A small multi-label audio tagger, trained from scratch.
Data: trained on read English sentences (LibriTTS-R), 147.5 epochs.
Rows from block 8, named by matrix and row number. Each number is 128 + 24 x the weight over its row's rms, rounded and kept within 0 to 255. All counts start at 0. After the name is the row's rms in percent of the matrix's.
# conv: width-3 conv, dilation 2 (model.blocks.8.conv.weight, 256x256x3), inputs 232-255, a 3 kernel for each
conv.25 099 [ 87 119 126 129 118  94 102 110 124 132 124 111  94  92 105 124 138 143 147 118 130  31 104 152 139 143 110 151 131 109 171 142 145 168 147 147 110 109 157 102 140 153 160 157 148 137 105 136 133 114 132 142 117 133 107 141 148 105 129 168 158 134 147 149 117  91 104 110 127 108 129 153]
conv.26 099 [142 109 109  95 116 101 137 133 101 135 122 102 118 121 135 159 122 111 116 111  94 182 139 119  75 122 160 129 103 100 116 146 136 108 144 163 135 139 121 118 127  71 151 134 122 108 120  94 110 130 129 124 132 146 111 130  72  96 115  88 159 155 113 145 143 110 127 115  79 181 145 113]
conv.27 101 [137 149 143 149 131 128 113 111 122 138 150 127 103 125 136 136 140 124 165 137 144 144 128 107  98 107 109 141 125 115 140 135 146 118 117 172 140 125 133 135 129   5  90 100 136  96 116 126 147 117 154 134 117 138 169 150 124 143 118 146 138 118 112  99 144 142 144 158 129 127 140 140]
conv.28 097 [200 108 119 131 122 131 100 115 113  62 182 151 128 142 117 118 166 133 177 121  74 154 135 141 119  95 119 125 140 150 140 142 128  92 107 125 132 111 133 121 149 137  80 142 144 120 140 134 122 117 100 108 115 133 142  90 115 132 135 132  59 153 144  53 152 124  66  84 106  86 121 103]
conv.29 102 [144 150 124 119 129 101  66  78  97 128 119 133 123 121  94 111 115 103 134 136 149 106 154 148  89  99 108 117 156 127 160 122  84 139 122 128 124 121  99 151 127 182 101  97 153 133 133 158 140 132 170 149 130 125 129 115  95 117 117 102 132 115  45 128 126 138  88 135 143 148 134 144]
conv.30 101 [157 135 120 116 108 107 112 107 125 113 111 131 105 110 110 153 127 129 136 101 133 167 130 172 153 136 112 110 137 124 120 115  93 133  96 162 163 143 142 145 134 129 101 104  72 113 152 123 148 157 184 126 130  46 114 114 114 122 117 109 137 138 138 110 106 119 126 140 164 158 131 137]
conv.31 101 [142 113  76 105 137 140 110 145 113 142 151 125 115 139 114 125 136  81 118 125 154 105 128 154 153 118 109 160 133 136 101 117 137 152 138 181 127 127 109  85 123 131 145 147 118 118 147 121 131 146 154 112 129 130  70 118 127 131 148 133 129 121 152 153 157 154 110 115 119 124 145 144]
conv.32 102 [159 124 116 153 135 113 131 119 143 107 123  79  83 113 123 111 143 126 128 111 145 130 146 166 136  96  81 156 145 117 172 141 148 139 116 140 125 123 163 135 142  79 120 111 147 125 156 163 166 163 147 169 136 128 114 135 122 165 146 115 167 125 114 130 117 149 103 113 128  96  85 109]
conv.33 099 [ 84 112 109 106 122 146 149 121  65 119 144 119  96  94  98 154 151 119  93 136 159 117 123 131 160 131  67 122 129 132 142 126 132 136 135 130 116 152 144 117 114 103 124 121 107 177 141 122 109 121 156 143 105 132 169 130 103 135 157 155 132 141 144 133 135 117 140 117 106 137 142 137]
conv.34 102 [ 98 105 127 117 141 169 114 133 128 122 141 153 156 131  94  80 107 123 125 157 170 136 132 152 155 149 125 125 136 129 131 137 134 102 150 158 119 155 138 154 138 117 137 132  91 127 126 131 117 123 133 143 150 168 158 120 124 161 158 156 147 143 139 121 139 134  94  97  79 106 100 128]
conv.35 098 [151 127 155 137 107 128 139 162 165 111 152 159 145 144 106 169 153 168 130 125 101 142 142 129 136 122 134 156 131 150 179 149 128 126 121 113 156 126  96  99 137 146 103 133  91 144 151 158  47 111  83 132 105  84 166 133 129 161 114  93 134 153 148 122 126 140 128 140 113 102 135 140]
conv.36 099 [137 146 134  80 107 122 110 103  74 132 122  79 150 137 147 103 119 104 116 116  83  83  77  82 117 131 122  60 119 135 124 133 151 176 143 120 141 127 159 123 135 151 135 114  97  75 108 113 106 103  64  99 132  73 155 127 136 107  81 114 109 136 163 152 156 123 160 115  99 129 128 157]
conv.37 099 [ 64 135 149 137 130 120 127 129 113 152 107 111 158 121 134 162 144 147 134 127 100 113  87  70 114 154 178 115 140 135 108 135 154 112 117 113 107 123 100 131 132 140 113 119 141 154 129 123 107 102  59 122 142 142 136 148 133 113 115 167 141 130 149 173 120 134 165 109  75 155 118 112]
conv.38 102 [124 132 129 148 151 147  57 100 101  64 138 126 139 151 134 106 140 125 142 147 149 130 109 110 109 129 120 132 146 129 194 115 119 139 128 141 154 129 138 100 130 139 130 110 147 111 143 145  61  98  69 118 108  96  97 102  68 148 163 116 189 117 115 122 140 136  59 111  89 116 132 187]
conv.39 098 [156 116 115  97 112 117 163 123 119 114 100 119  85 122 131 117 120 115  92 107 102 114 142 135 148 140 128  77 107 111 128 136 127 109  88  86 120 105 114 127 133 135 127 117 130 143 127 139 143 132 116 133 123 155 128 114 117  82  70 103 154 127 131 192 130 172 134 132 144  85 111 109]
conv.40 100 [123 132 104 121 127 146 137 137 108 135 128 112  44 128 158  99  81  74 120 110 105  88 106 133 115 145 112  83  90 114 122 119 111 121 127 148 136 152 108 162 155 199 123 125 103 138 124 125 144 119  99 115 115 107 149 141 102 112 126 167  88 112  79 163 147 107  79 104  99 141 128 161]
conv.41 098 [113 139 168  89  96  97 167 146 157 111 105 112 174 135 123 156 139 121 114 103  96 111  89  66 137 143 141 110 109  96 109 124 105 143 138 118 105 117 109 151 152 117 119 150 147 158 144 148 115 124 138 118 117 172 144 151 168 152 136 103  73 104  97 126 108 127  83 122 169 130 136 124]
conv.42 099 [ 81 125 151 125 135 119 135 107 144 116 135 134  90 127  88 113 124 157 151 154 171 151 122 131 131 128 131 123 138 148 133 128 124  71 104 116 148 112 147 125 144 151  76 129 125 120 132 118 132 109  94 112 109  81 179 129 143 126 143 100 125 153 161 157 169 137 118 119 141  86 120 124]
conv.43 101 [159 129 123 103 120 136 125 120 124 152 164 158 114 117 118 123 123 174  94 116 154 112 132 194 124 137 139 103 122 126  83  93  93 146 145 152 154 155 146 144 127 168 136 102 112 128 130 127 165 132 146 120 168 135  95 115 163 121 120 134 104 116 106 116 127 124 157 133 146 153 125 121]
conv.44 100 [149 118 124  94 138 171 158 127  91  95 111 155 136 164 135  99 107  74 138 124 124  84 122 137 127  86  78  86 106  98  83 122 118 102 114 127  89 105  75 158 127 111 150 136 137 141 139 139 147 155 123 136 122 147 115 128 131 103 107 118  95 139 141 170 113 141 104 101 121  94 112  71]
conv.45 100 [108 141 102  89 119 145 118 117 115 124 121 139 135 122 114 127 126 143  85 120 118 149 172 129 157 153 112 119 144 161 129 139 129 123 154 114 125 120 109 140 139 136 147 120  90 131 135 129 112 127 171 134 132 149 107 111 101 115 126 152 135 143 156  91 114 100 177 144 155  66 128 118]
conv.46 099 [135 139 150 124 121 115 154 152 136 138 137 170 141 150 158 116 138 152 107 119 134 128 114  36 129 108 145 124 105 115 155 146 153 107 107  95 118 112 129 106 108 185 152 145 130 140 134 134 151 120 108 136 145 153 109 138 134 102 100  95 134 131 158 104 109 111 100 132 134 138 132 133]
conv.47 101 [129 111 118 157 142 143 149 136 140 149 135 165 127 120 114 128  96  83 144 143 148 124 167 128  97 143 125 140 129 122  91 130 122 102 129 125  88  99  87 109 111 119 146 103 145 118 100 134  91 136 139  70  91  88 106  96 103 104 132 108 108 132  96 127 111 138 124  89  99 179 147 145]
conv.48 102 [131 119 118 130 127 104  97 127 113 101 114  77 145 131 116 114 107 140 170 134  88  91 134 162  85 112 135 108 141 151  83 119 112 139 145 161 121 130 143 133 120 124 106 101 135 122 119 123 153 115 115 149 134  96  94  75  87 107 115 140 100 136 118 130 136 128 139  93 106 117 125 160]
conv.49 100 [154 129 153 130 139  93 149 151 154 145 152 142 100 111 100 153 101  86 103 101  84 102 113 105 124 147 159 146 131 103 127 120 123 117 106 105 125 125  91 135 136 177 111 139 122 123 108  69  94 131 141 109 120 136 159 132  90 167 139 151 165 145 107 129 132  93 150 128 116  74 113 117]
conv.50 099 [140 129 109  90 121 122 156 132 103 112 138 128 124 119 128 124 136  95 135 152 161 140 138 134 127 131  96  74 118  93 103 131 155 137 113 129 141 115 107 139 105  97  86 109 130 144 136 114 112 132 161 119 120 111 148 124 108 134 150 152  72 146 165 137 132 118 119 117 145 122 147 151]
conv.51 100 [ 92 137 117 111 135 150  98 101 162  88  78  57 153 144 145 139 122 123  80 119 123 108 112 141  79 130 193 141 123 154 122 135 141 112 114 162 121  97  89 108 105 104 112 144 128 192 144 169 148 142 127 138 151 151 134  70  60 121 135 127 129 137 144  38  79  67 131 110 140 111 144 159]
conv.52 105 [173 126 134 127 137 128  16  71  58 111  79  84 115 165 149 157 149 109 160 139  86 142 141 132  88 110 150 152 153 152 118 119 132 127 119 150 133 141  92 143 129 139 131 135 166 148 145 142 102 101  85 120 122 138  65 107  95 160 157 116 153 133 172 134 146 160  40  75  24 166 127 108]
conv.53 100 [147 116 151  96 126 143 146 113  81 127 121 118 132  98 112 142 147 144  77 127 140  97  99 115 116  94  84 145 132 121 102 126 127  66 107  84 147 141 154 118 103 217 114 129 104 143 136 123 126 137 129  95  98  70 135 146  90 148 149 163 146 141 144 174 155 151 113 121  81 117 145 145]
conv.54 099 [127 116 105 125 133 119  78  94 139 158 120 123 124 144 159  84 135 100 133 132 178  94 119 155 111 123 108 102 152 117 126 116 119 131 112 159 118 124 121 124 120 120 123 123 167 128 128 143 103  97 129 130 115 101 179 164 123 125 133 114 141 122  92 127  94  99 110 131 137 141 120 178]
conv.55 100 [129 137 153 109 111 136 133 125 130 115 117 136 147 101  80 168 125 181 163 136 146 171 157 116 110 109 123 115 108 168 120 131 106 105 136 133 107 126  72 140 145 142 131 125  90 121 125 134 128 143 178 125 123 135 181 161 142 101 107 115  74 122 134 125 138 109 154 129 124 174 170 161]
conv.56 100 [100 120 118 119 109 104 142 132 141 182 116  57  65  98 126 113 115 116 151 110  92 115 154 170 131 135 127  88 110 118 136 148 152 129 137 146 136 137 168 135 123 102 133 137 126 101  98  70 131 108 123 128 149  67 139 143 109 136 154 132 113 115 125 117 147 133 150 149 170 145 142 155]
conv.57 101 [132 117 118 137 155 127 149 164 162 160 141 102 164 156 142 129 139 128 118 138 106 124 143 145 129 128 100 147 167 153 114 130 130  98  91  87 110 121 175 121 123 138  83 110 142 148 125 120 132 128 111 106  97  80  92 117 138 143 126 121 106  97 112 126  93  61 120 138 165  68  93 125]
conv.58 102 [123 127 120 130 128 110 132  97  72 124 141 130 144 133 144 137 149 130  69 102 144  99  46  29 200 140 148 137 138  93 130 139 127 110 138 139 118 132 125 141 123 160  92 119 135 141 131 104 135 143 164 151 141 173 153 140 111 139 150 152 149 143 137 139 144 153 126 138 136  99 116 136]
conv.59 098 [126 129 133 111 119 147 125 143 119 127 124 194 107 128  78 122  90 111 106 119 168 169 148 142 145 127 122 131 118 163 120 122  99 109 131  96 123 125  83 133 125 133 155 185 120 128 140 121 143 134 101 150 108  83 141 129 133 124 127 115 131 134  89 150 156 148 128 135 117 115 119 114]
conv.60 100 [131 120 107 116 121 117 138 153 185 142 136 153 125 145 151 146 138  98 109 111 134 114 164 167 122 166 192 135 105 100  77 110 106 130 148 142  73  98  80 123 119 123 137 114 129 120 118 143 116 131 134 130 125 115 149 135  98 124 113  80 107 137 127 114 107 137 110 110 138 113 141 150]
conv.61 102 [120 131 145 109 132 139  84 107 155 140 127 115 137 138 129  97 130 137  91 107  99 120 121 114 129  96 107 120 127 160 144 104  61 147 133 150  83  90  78 155 122 156 129 137 163 136 126 151 134 119 141 153 138 128  70  99  88 129 128 100 132 116 136 151 149 128 119 141 163 133 128 119]
conv.62 100 [112 110  97 106 100  90 107 113 102 101 129 154 112 104 119 140 166 184  72  95 110 163 152 151 134 125  98 135 140 110 132 139 126 170 153 136 141 117 122 139 122 145 133 120 163 156 141 139 153 132 110 157 149 128 111  99  87 113  97 104 121 115  46 133 142 164 148 117 119 155 156 151]
conv.63 098 [ 40 109 113 132 119 127 130 141  99 110 116 102 115  99 122 120 115 142 157 146 121 142 144 131  65 146 150 142 124 133 120 128 148 105 122 131 119 135 164 114 136 159 121 109 128 158 141 130 119 107 134 115 157 206 183 120 121 118 130 158 118 139 163 169 136 138 123 112 100 109  92 116]
conv.64 100 [131 118  95 100 109 112 136 121 133 102 119 112 130 109 130 127 103  56 148 120 106 126 100 103 109 115  50 126 115  61 101 130 133 146 135 130 126 107  98 136 130 101 136 142 102 136 123 116 118 125  88 118 119 130 132 126 114  99  91 148  77 114 141 135 117 134 158 127 118 144 133 132]
conv.65 100 [102 124 111 129 123 183  58 108 125 130 105 118 169 174 126 137 136 156  58  70  94 138 140 119 135 135 131 161 149 168 120 125 135 113 143 159 107 120  87 125 124 121 122 127  84 152 145 168 142 125 141 126 128 156  60  77  69 167 123 110 128 143  97 103 133 107 100 139 173 161 139 153]
conv.66 099 [111 141 156 128 141  53 156 133 136 102 145 153 116 126 131 150 150 147  97 127 111 156 121 104 127 118  88 134 136 101 153 127 106 165 140 138 158 124  76 129 146 157  78 119 150 142 136 130 115  89 105 125 122 144 101  95 142 125 144 144 153 132 138 100 121 171 135 103 104 118 137 132]
conv.67 101 [136 122 108 119 124 177 137 125  95 109 105 134  93 110 133 137 135 124 126 117 119 141 136 108  72 130 127 124 119 153 106 131 125  82 128 129 124 135 132 150 108  97 153 150 125 167 135 143 135 128 120  91 122 116 148 168 141 132 122 152  42 119 134 100 103 123  92 108  98  88 123 110]
conv.68 100 [177 143 130 126 133 128  79  84  71 157 132 135 101 162 169 126 113 101 166 150 152 136 131 154 126 153 142 138 131 117 150 134 152 107 119 131 146 141  88  90 114  63 130 153 111 122 125 115 118 127 121 159 151 139  62 112  95 173 146 124 158 113  81 123 130 135  62 107  84 121  92 109]
conv.69 099 [174 132 149 159 107 106 144 127 141 101 104  84  92 103 116 180 132  96 155  89 104  76 104 132 101 136 170 165 114 119 102 113 135  86 155 171 108 130 132 118 123 129 162 149 104 119 104 122 106 112 103 134 117 113  89 125  88 136 124 145 144 146 140 112  88  82 131 146 133 154 156 168]
conv.70 098 [109 127 124 153 150 152  98 108 105 127 123 140  94 104  60 127 107 132 132 118 104 127 145 136 117 152 192 138 146 177 117 113 114 126 137 166 146 150 143 171 167 146 107 135 131  91 120 126 127 132 158 112 138 136 156 128 110 130 133 119 147 136 128 134 125 101 147 155 126 102 134 156]
conv.71 100 [109 132 133  76 119 124  90 129 156 164 141 121 138 124 131 126 104 108 154 120 161  91  77 135 162 172 162 125 133 141 118 138 129 115 119 124 129 124  81 118 101  98 109 136 118 112 111 131 158 120 107 123 110 148  91 149 129 111 114 121  91 108  79 119 133 102 118 140 141 177 121  93]
conv.72 101 [129 122 107 126 124 130  90 111  89 141 114 132 109 142 154 137 144 161 156 144 139 118 159 155 136 147 137 154 127 141  71 109 107 111 145 160  69  92  47 140 132 136  97 106  84 126 130 112 154 136 151 148 147 140  93 138 144 117 117 109 109 116 116  65 104  89 110 130 113 151 182 172]
conv.73 099 [ 60 117 122 117 146 137 157 131 147  70 120 102 162 114 103 185 167 187 140 155 150 168 125 144 169 130 133 124 112 129 112 124 113 143 138 152 144 117 113 126 112 108 102 127 152 165 165 157 120 149 140  69  95 100 107 113 121 103 131 177 168 151 120  83 133 131 206 119 117 179 171 185]
conv.74 101 [178 135 118 110 120 141 143 138 131  83 130 118 144 140 118 132 140 124 123 107 129  65  97 128 146 166 136 150 144 142 117 126 124 143 146 160 136 120 105 155 146 175  99 154 152  74 112 145 140 148 152 138 141 125 128 151 177 118 103 147  96 110  84 126 132 121  85 101 132  68 140 156]
conv.75 103 [102 120 134 114 115 112 104 110 142  99 111 151 150 124 145 142 117 136 122 144 143  93 112 161 128 133 113 139 116 113 140 124 130 131 140 144 150 146 157 137 157 184 108 160 132  96  95 128 135 126 149 138 173 147 104 112 107 124 131 155 136 145 137  92 100  81 123 133 156  83 148 178]
conv.76 099 [143 139 150 109 126 134 189 171 157 124 115 163 131 119 147 109 129 138 113 130 142 130 134 165 151 153 111 132 141 130  64  80  86  79 104  90 141 139 150 103  93  83  97 117 130 161 136 135  88 107  53 130 126  96  95 115 119 146 110 129 114 124 134 154 125 136 132 131 157  85 100 105]
conv.77 099 [ 72 106 130 104 155 155 166 129 146 108 108  97 162 133 100 127 129 127 134 126 117  99  73  74 129 136 138 105 131 150 111 141 126 110 137 182 150 112  98 142 140 110 146 128 149 127 126 161 114 126 137 136 145 147 153 146 141  83 136 113  64 107 113 100 120 173 202 135 132 132 140 158]
conv.78 099 [166 138 124 137 123 112 115 141 127 135 112 130  77  85  72 146 133 124 141 133 121 181 143 129 137 131 134 131 144 147 125 118 122 160 155 218 121 115  95 123 110 171 113 127 106 112 113  95 119 130 153 118 116 102  88 121  91 132 156 139 127 120 118 130 128 151 131 116 110 160 148 129]
conv.79 097 [139 125 151  96  84  78 124 103 100 103 129  54 168 127 148 165 138 110 140 146 131 130 125 122 119 133 125 152 131  93  48  66  86 121 132 155 136 119 174 106 133 113 143 121 158  92  98 127 120 160 102 130 128 106 125 108  74 155 107 117 111 120 111 138 137 131 147 108  76 104 118 170]
conv.80 099 [ 48 138 100 128 126 119 102 143 171 153 144 134 142 137 156 169 157 181 117 119 113 140 147 157 143 143 132 154 140 127 110 150 145 136 154 130 133 140 138 125 126 145 130 143 108 125 122 109 176 123 141 138 130 129  98 104 108 101 138 140 110 155 155 107 132 127 118 110 162 118 121 101]
conv.81 100 [157 128 140 164 112  87 120 115  94 135 138 163 145 143 104  79  78  66 153 120 114 118  88 100 129 134 139 121 118 128 141 132 127 121 155 145 135 128 139 158 139 191 114 111 105  77 111 101 105  92  76  34 103 105 115 102  90 132 129 122 134 144 151 137 157 163 107 107  92 129 116 132]
conv.82 099 [148 124 115 141 128 153 158 101 104 110  90  82  84 112 113 127 122 117 108 120 121 126 136 137 157 111 115 141 152 150  69 112 127 103 123 121 113 123 142 137 132 139 136 150 120 142 133 146 130 118  78 142 125 134 156 116  74 129 122 158  86 140 149 140 171 135 175 135 110 145 105  93]
conv.83 099 [113 113 137 144 105  98 163 142 151 119 117  97  77 104 145 160 122 130 151 121  93 104 122 120  82 118 137 130 111 155 143 137 121 112 148 151 135 144 154 108  86 118  97 140 150 161 134 150 133 103 129 141 130 115 110 125 117 140 128  87 138 154 150  98 120 140 124 152 145  83 147 145]
conv.84 101 [118 133 171 144 120 103 143 118 126 111 129 154 122 118 114  95 124 168  99  97  75 154 146 160 152 144 154 134 120 156 163 120 106 167 147 152 117 124  85 118 101  53 135 113  95 109 111  98 118 140  99 148 137 107 128 109 112 123 123 119 142 124 118  86 107 135 121  93  97 159 143 119]
conv.85 101 [169 130 146 148 129 143 120 124 147 132 129 112 138 108  73 115 127 129 147  97 104 117 139 141 151 117 122 114 154 157  87 138 124 112 124 102 136 141 156 141 119 102 122 132 144  62 156 153  89 111 106 152 131 132 123  72 128 153 124 154  55 155 146 123 136 123 183 164 179 129 126 110]
conv.86 100 [116 139 156 156 135 151  83 114 140 135 137 118 130 128 127 118 125 127 125 106 102 133 112  42 137 122 134 123  93 118 131 112  93 130 145 174 145 127 106 112  97 156 172 174 183 121 123 163 146 144 152 124 150 130 157 155 119 130  96  93 135 131 134  96 106 101 126 148 142 125 121 138]
conv.87 101 [129 131 144  92 133 153 129 104  96 116 130 147 117 136 112  99 116 114 144 123 137 149 100 122 155 110  91  93 113 104 124 116 109 186 108 120 120 103 131 125 135 169 140 117  93  43 140 130 112 141 151 119 135 157  94 133 160 114 110 123  92  98  74 139 124 128 150 130 133 141 112 120]
conv.88 099 [159 128 133 123 134 140 116 113 144 105 134 143 138 111 157 131 139 163 142 139 165 125 112 153 132 138 181 113 140  82 193 137  79 120 124 136 167 133 157 138 146 153 115  87  94 100 123 131 126 157 141 135 128 148 105 110 109 136 129 145 155 107 112  72 102 141 133  97 164 126 139 137]
conv.89 099 [140 128 142 137 166 171 108 101 108 120 138 153 144 120 149 122 118 112 128 136 123 138 116 111  78 112 136 123 110 123  59 104 116  69  99  96 157 165 162 101 124 175 164 117  65 159 152 116  91 129  93  94 130 100 181 162 147 163 158 149  67 103 155 108 138 141  95  97 107 135 129 111]
conv.90 100 [158 140 126 133 150 141 168 141 127  82 101 121  97 127 111  71  45  73 114 107 131 183 138 107 166 136 137 145 122 122 135 113 148 163 131 181 131 109 133 122 100  82 138 137 142  91  99  82 122 157 169 141 139 151  94  93 100 147 108  99 137 115 115  95 129 147 173 144 131 122 124 101]
conv.91 099 [159 114 111 144 139 129 113  77  69 112 105 100 125 148 155  69 107 155 166 132 150 158 132 108 129 115 122 119 153 187 145 119 110 140 150 170 150 144 128 121 117 123 132 113 169 134 145 159 111 142 143 122 144 136 139 122 116  95  99  80 139 113  94 124 124 131 156 131 107 143 127 146]
conv.92 103 [ 98 132 117 148 123  62 139 130 118 136 132  84 173 160 156 134 126 114 167 135 112 141 136 121 126 117  97 147 145  99 133 119 102  96 122 134 145 119 111 111 101 116 108 126 171 131 152 169 139 125 113 157 139 101 147 131 127 148 141 131 124 122  96 101 152 115 149 137 147 110 128 148]
conv.93 101 [109 152 148 123 127 107 147 133 146 115 142 137 170 136 142 125 135 128 169 144 121 150 142 167 106 126 107 104 124 108 137 113 107 144 139 121 145 132 178 105 106 135 100 113 111 135 152 144 136 122  99  92  97 129 120 117 112 151 135 152  95  94 103  71 128 136 151 156 172 105 129 132]
conv.94 101 [146 138 131 115 122 135 131 135 124 138 164 118  69 122 136  96 107 135 113 140 150 149 147 138 142 126 149  93 113 166 160  86  80 163 117 116 109 113 133 134 111 165 118 137 145 132 151 153 135 145 137 147 131 113 147 150 150 159 127 141 121  89 111 106 114  68 149 152 144 169 161 147]
conv.95 104 [127 127 140 147 117  90 134 133 123 104  78  40 102 135 130 134 116 114 130 127 109 127 147 145 112 131 163 145 138 150 135 116 111 148 143 133  96 110 127 141 129  79 136 141  90 131 146 118 126 125  88 118 113 107 120 125 138 156 122 115 127 124  88 128 117  95 126 129 132 148 148 129]
conv.96 101 [110 144 131 140 120 143 113 119 152 161 159 166 110  98 103  94 131 169  86 127 124 164 137 127 157 112  79  99 130 121 148 135 115 123 114  99 174 157 144 154 134 120 131 126 138 134  80  81 141 146 136 151 135 123 157 132 167 153 146 142 120 148 161  73 118 115 117 116 147 148 135 147]
conv.97 100 [107 126 134 118 114 137 167 125 118 110 112 142 110 133 121 107 119 149 149 149 156 105  90 133 186 132  88  90  92  94 100 121 148 177 153 133 125 134 152 131 137 148 134 124  86 153 139 118 119 100  95 160 115 146 134 158 147  91 122 168 106 114 120 152 102 129 135 116 122 196 137  98]
conv.98 102 [128 145 123 137 153 136 130 103  62 124 152 127 152 129 127 137 137 149  62  90  64 122  97  84 162 148 111 103 134 134 153 148 139 147 132 136 108 105  83 119 106  85 119 129 171 156 123 130 177 136 114 132 104 133  85 114 105 175 166 153 119 116 127 130 130 139 178 147 143 116 106  92]
conv.99 100 [162 133 155 107 125 172 141 133 126 145 136 119 131 122  86 139 134 167 139 128  98 149 134  88 183 133 131 132 125 155 127 125 120 157 141 104 149 108  78 128 136 116 147 132 146 122 116 141 142 163 123 162 150 154 119 123 108 125 117 135 145 122 138 182 134 104 116 122 114 161 139  93]
conv.100 097 [114 114 100 151 141 164 126 155 177 157 138 112 102 122 147 154 137 133 125 136 177 134 128  98 119 152 173 167 131 139 109 119 123 110 127 135  75  97  79  73  76  72 134 138 134 174 137 169 143 126 142 161 103 121 129 127 105 152 132 122 103 127 120 134 128 122 104 132 135 148 159 149]
conv.101 100 [113 130 132  87 123 131 141 134 173  90 113 113 161 159 141 133 123 114 160 146 172 134 107 157  77  99 155 134 135 155 103 115 107 133 125 152 103  98  81  89  67  30 154 127 121 144 140 150 146 152 170 149 127 128 132 131 110  96 112 105 113 115 118 158 144 122 134 132 142 104 133 158]
conv.102 099 [174 113 148 134  92 112 140 120 131 100 115 126  79 120 106 151 129 114 106 129 147 105 106 110 151 132 109 125 122 111 126 121 110 135 146 137 151 141 119 104 107 168 123 139 146 130 121 139 153 156 121 152 116 134 114 121  77 141  88  98 126 126 122 138 111 139 117 124 143 137 144 170]
conv.103 101 [139  98 102 133 115 120 146 122 143 128 128 122  56 125 120 110 128 144 139 116 129  89 114 118 150 147 153 150 109 146 185 132 133 127 140 169 109 114  72 125 126 126 172 157 172 110 141 152  82  93  75 116 123 141  92 134 113 116 129 114 141 109 103 109 123 116 115 158 132 164 152 142]
conv.104 099 [100 127 135 117 125 163 143 145 169 101 141 152 135 114 141  86 138 180 107 119  96 132 113  94 160 132 156  92 142 148 141 124 113 159 160 166 148 144 100 108 142 163 122 129 115 116 125 116 105 138 120 157 138 161 153 100 109 129 155 146  96 101 104 114 131 139 121 115 144 157 141 138]
conv.105 097 [ 46 120  86 117 132 123 140 146 155 146 157 172 111 106 113  84 114  96 115 109 116 172 125 148 105 118 128  94 101  81 124 116 104 165 144 150 154 133 107 120 130 152 116 130 119 112 122 130  88 102 131  90  79  79 169 155 105  84 103 101 139 115  74 129 151 133 155 117 100 147 149 179]
conv.106 100 [212 132 151 144 124 114 115  67  86 136 126 129 138 133 124  91 105  91 129 116 101  87 105 103 112 103  98 100 108  81 129 123 148 119 118 102 126 123 146 130 126 130  97 114 139 100 124 155 122 122  62 154 143 131 136 139 161 107 138 147 149 133 126 157 135 133  75  89  93 125 118 170]
conv.107 100 [166 121 129 170 129 155 131 163 163 138 118 114 136 121  84 121 132 153 159 153 147 121 158 175  91 138 163 117 137 131 123 129 130  70 122 121 172 150 121 151 133 173 111 131  83 103 140 137 146 121  98  75 140 154 134 146 126 119 115 151  96 102 125 105 144 137 148 164 176 133 121 114]
conv.108 100 [131 141 144 176 134 169 163 118  94 134 133 123 139 110 119 133 110 113 140 118 115  68  94  93 114 130 129 161 120 149 119 127 140 133 142 157 110 105 135 111 122  57 134 172 130 148 154 152  87 147  96 105 138 149 108  76 102 128 135 143 111 113  95 134 131 127 146 136 143 169 143 102]
conv.109 100 [135 123 146 162 152 157 125 146 173 109 117 152 109 100  97 140 119 134 173 139 143 167 153 150  99 128 148 150 137 174  94 116 109 116 120 142 125 123 104  97 118 120 132 145 157 146 145 142  90 114  95 100 123 103 144 123  93 154 132  89 123 130 114  75 108 126 122 118 143 100 123 151]
conv.110 100 [144 136 133 165 159 151 157 162 187 118 116  89 138 106 120 128 133  89  96 115 107 139 132 169 137 124 127 143 147 110 123 123 140  90 107 146 118 130 187 126  93  83 142 134 134 179 136 133  86 106 129 121 120  92 124 135 115 132 119 110  69 107 161  89  95 104 141 137 147 151 128 125]
conv.111 098 [160 153 137 153 128 104 107 132 144  98 116 112 108 114 177 108 101  74 131 127 108 133 128 102 120 153 154 126 131 129 130 141 127 139 121 113 140 149 169 116 108 109 128 142 170 176 138 153 110 108 101 165 113  95 104 140 152 165 116  99 144 131 121 103 106 124 141 132 160 110 135 159]
conv.112 103 [ 58 144 152 149 128 148 113 142 137  75 119 118 125 135 131 120 141 151 179 124 142 113 132 116 114 137 121 120 140 151 184 148 165 158 127 116 115 141 145 137 135 122 142 136 141  91 130 131 165 110 106  84 125 163 123 119 109 131 144 132 133 125 141 126 126 121 110 141 130 132 139 137]
conv.113 100 [137 138 138 197 126 126 100 149 203 150 151 151  89 114 140 134 109 113 120 133 132 123 118 101 133 138 178 185 121 134 174 132  99 165 148 103 100 112 167 120 100 109  91 105  94 139 127 153 107 139 129 143 123  98 118 101 101 150 128 120 145 137 166 117 136 120 133 146 176 130 134 146]
conv.114 103 [ 69 111  89 142 139 156  74 124 169 115 135 152 146 120 157 111 133 186 153 163 148  93 121 160 138 152 163 145 123 142 144 151 122  47 145 129 112 135 129 124 118 114 154 137  87 165 146 134 158 112 156 186 150 134 109 119 142  89 128 156 124 143 107 113 139 134  79 100 120 122 156 126]
conv.115 098 [ 89 118 120 137 130 113 110 133 130 113 106  85 136 136 136 144 140 124 113 129 112 130 132 129 155 162 137 149 134 132 118 115 120 148 129 139 124 124 127 122 126 142  58  93 145 132 120 157 121 117 148 137 117 115  57  76  63 158 141 124 125 124 122 117 110 123  98 103 109  42 121 141]
conv.116 099 [131 147 143 147 102 138 113  99 101 167 144 137 145 139 143 149 122 130 121 119 129  96 127  90  99 123 107 131 122  91 130 129 170  91 133  83 141 157 163 128 110 109  69  59  33 158 141 144 199 162 120 158 128 179 146 104 104 161 134 187 142 141 141 151 128  99 107 112 102 131 119 101]
conv.117 102 [135 132 144 108 128 130  91 140 183 136 124 144 143 130  72  78  78 102 149 134 118 114 128 123 128 136 152  87 106  93 130 126 139 148 132 129 126 152 108 103 101  94 112 139 160 122 107 126 151 153 132 153 145 146 112 135 145 146 166 142 124 153 184 135 136 122 129 148 164 135  99  81]
conv.118 101 [ 72 122 128 126 162 140 119 119 124 115 129 114  99  93  44  76 103 129 135 139 147 109 155 146  96 164 127 110 116 106 151 152 163 141 150 127 118 135 153 137 143 157 141 136  89 139 135 126 166 135 143 120 140  77  66  68  82  97 144 138 123 153 154  97 129 114 133 126 103 115 137 143]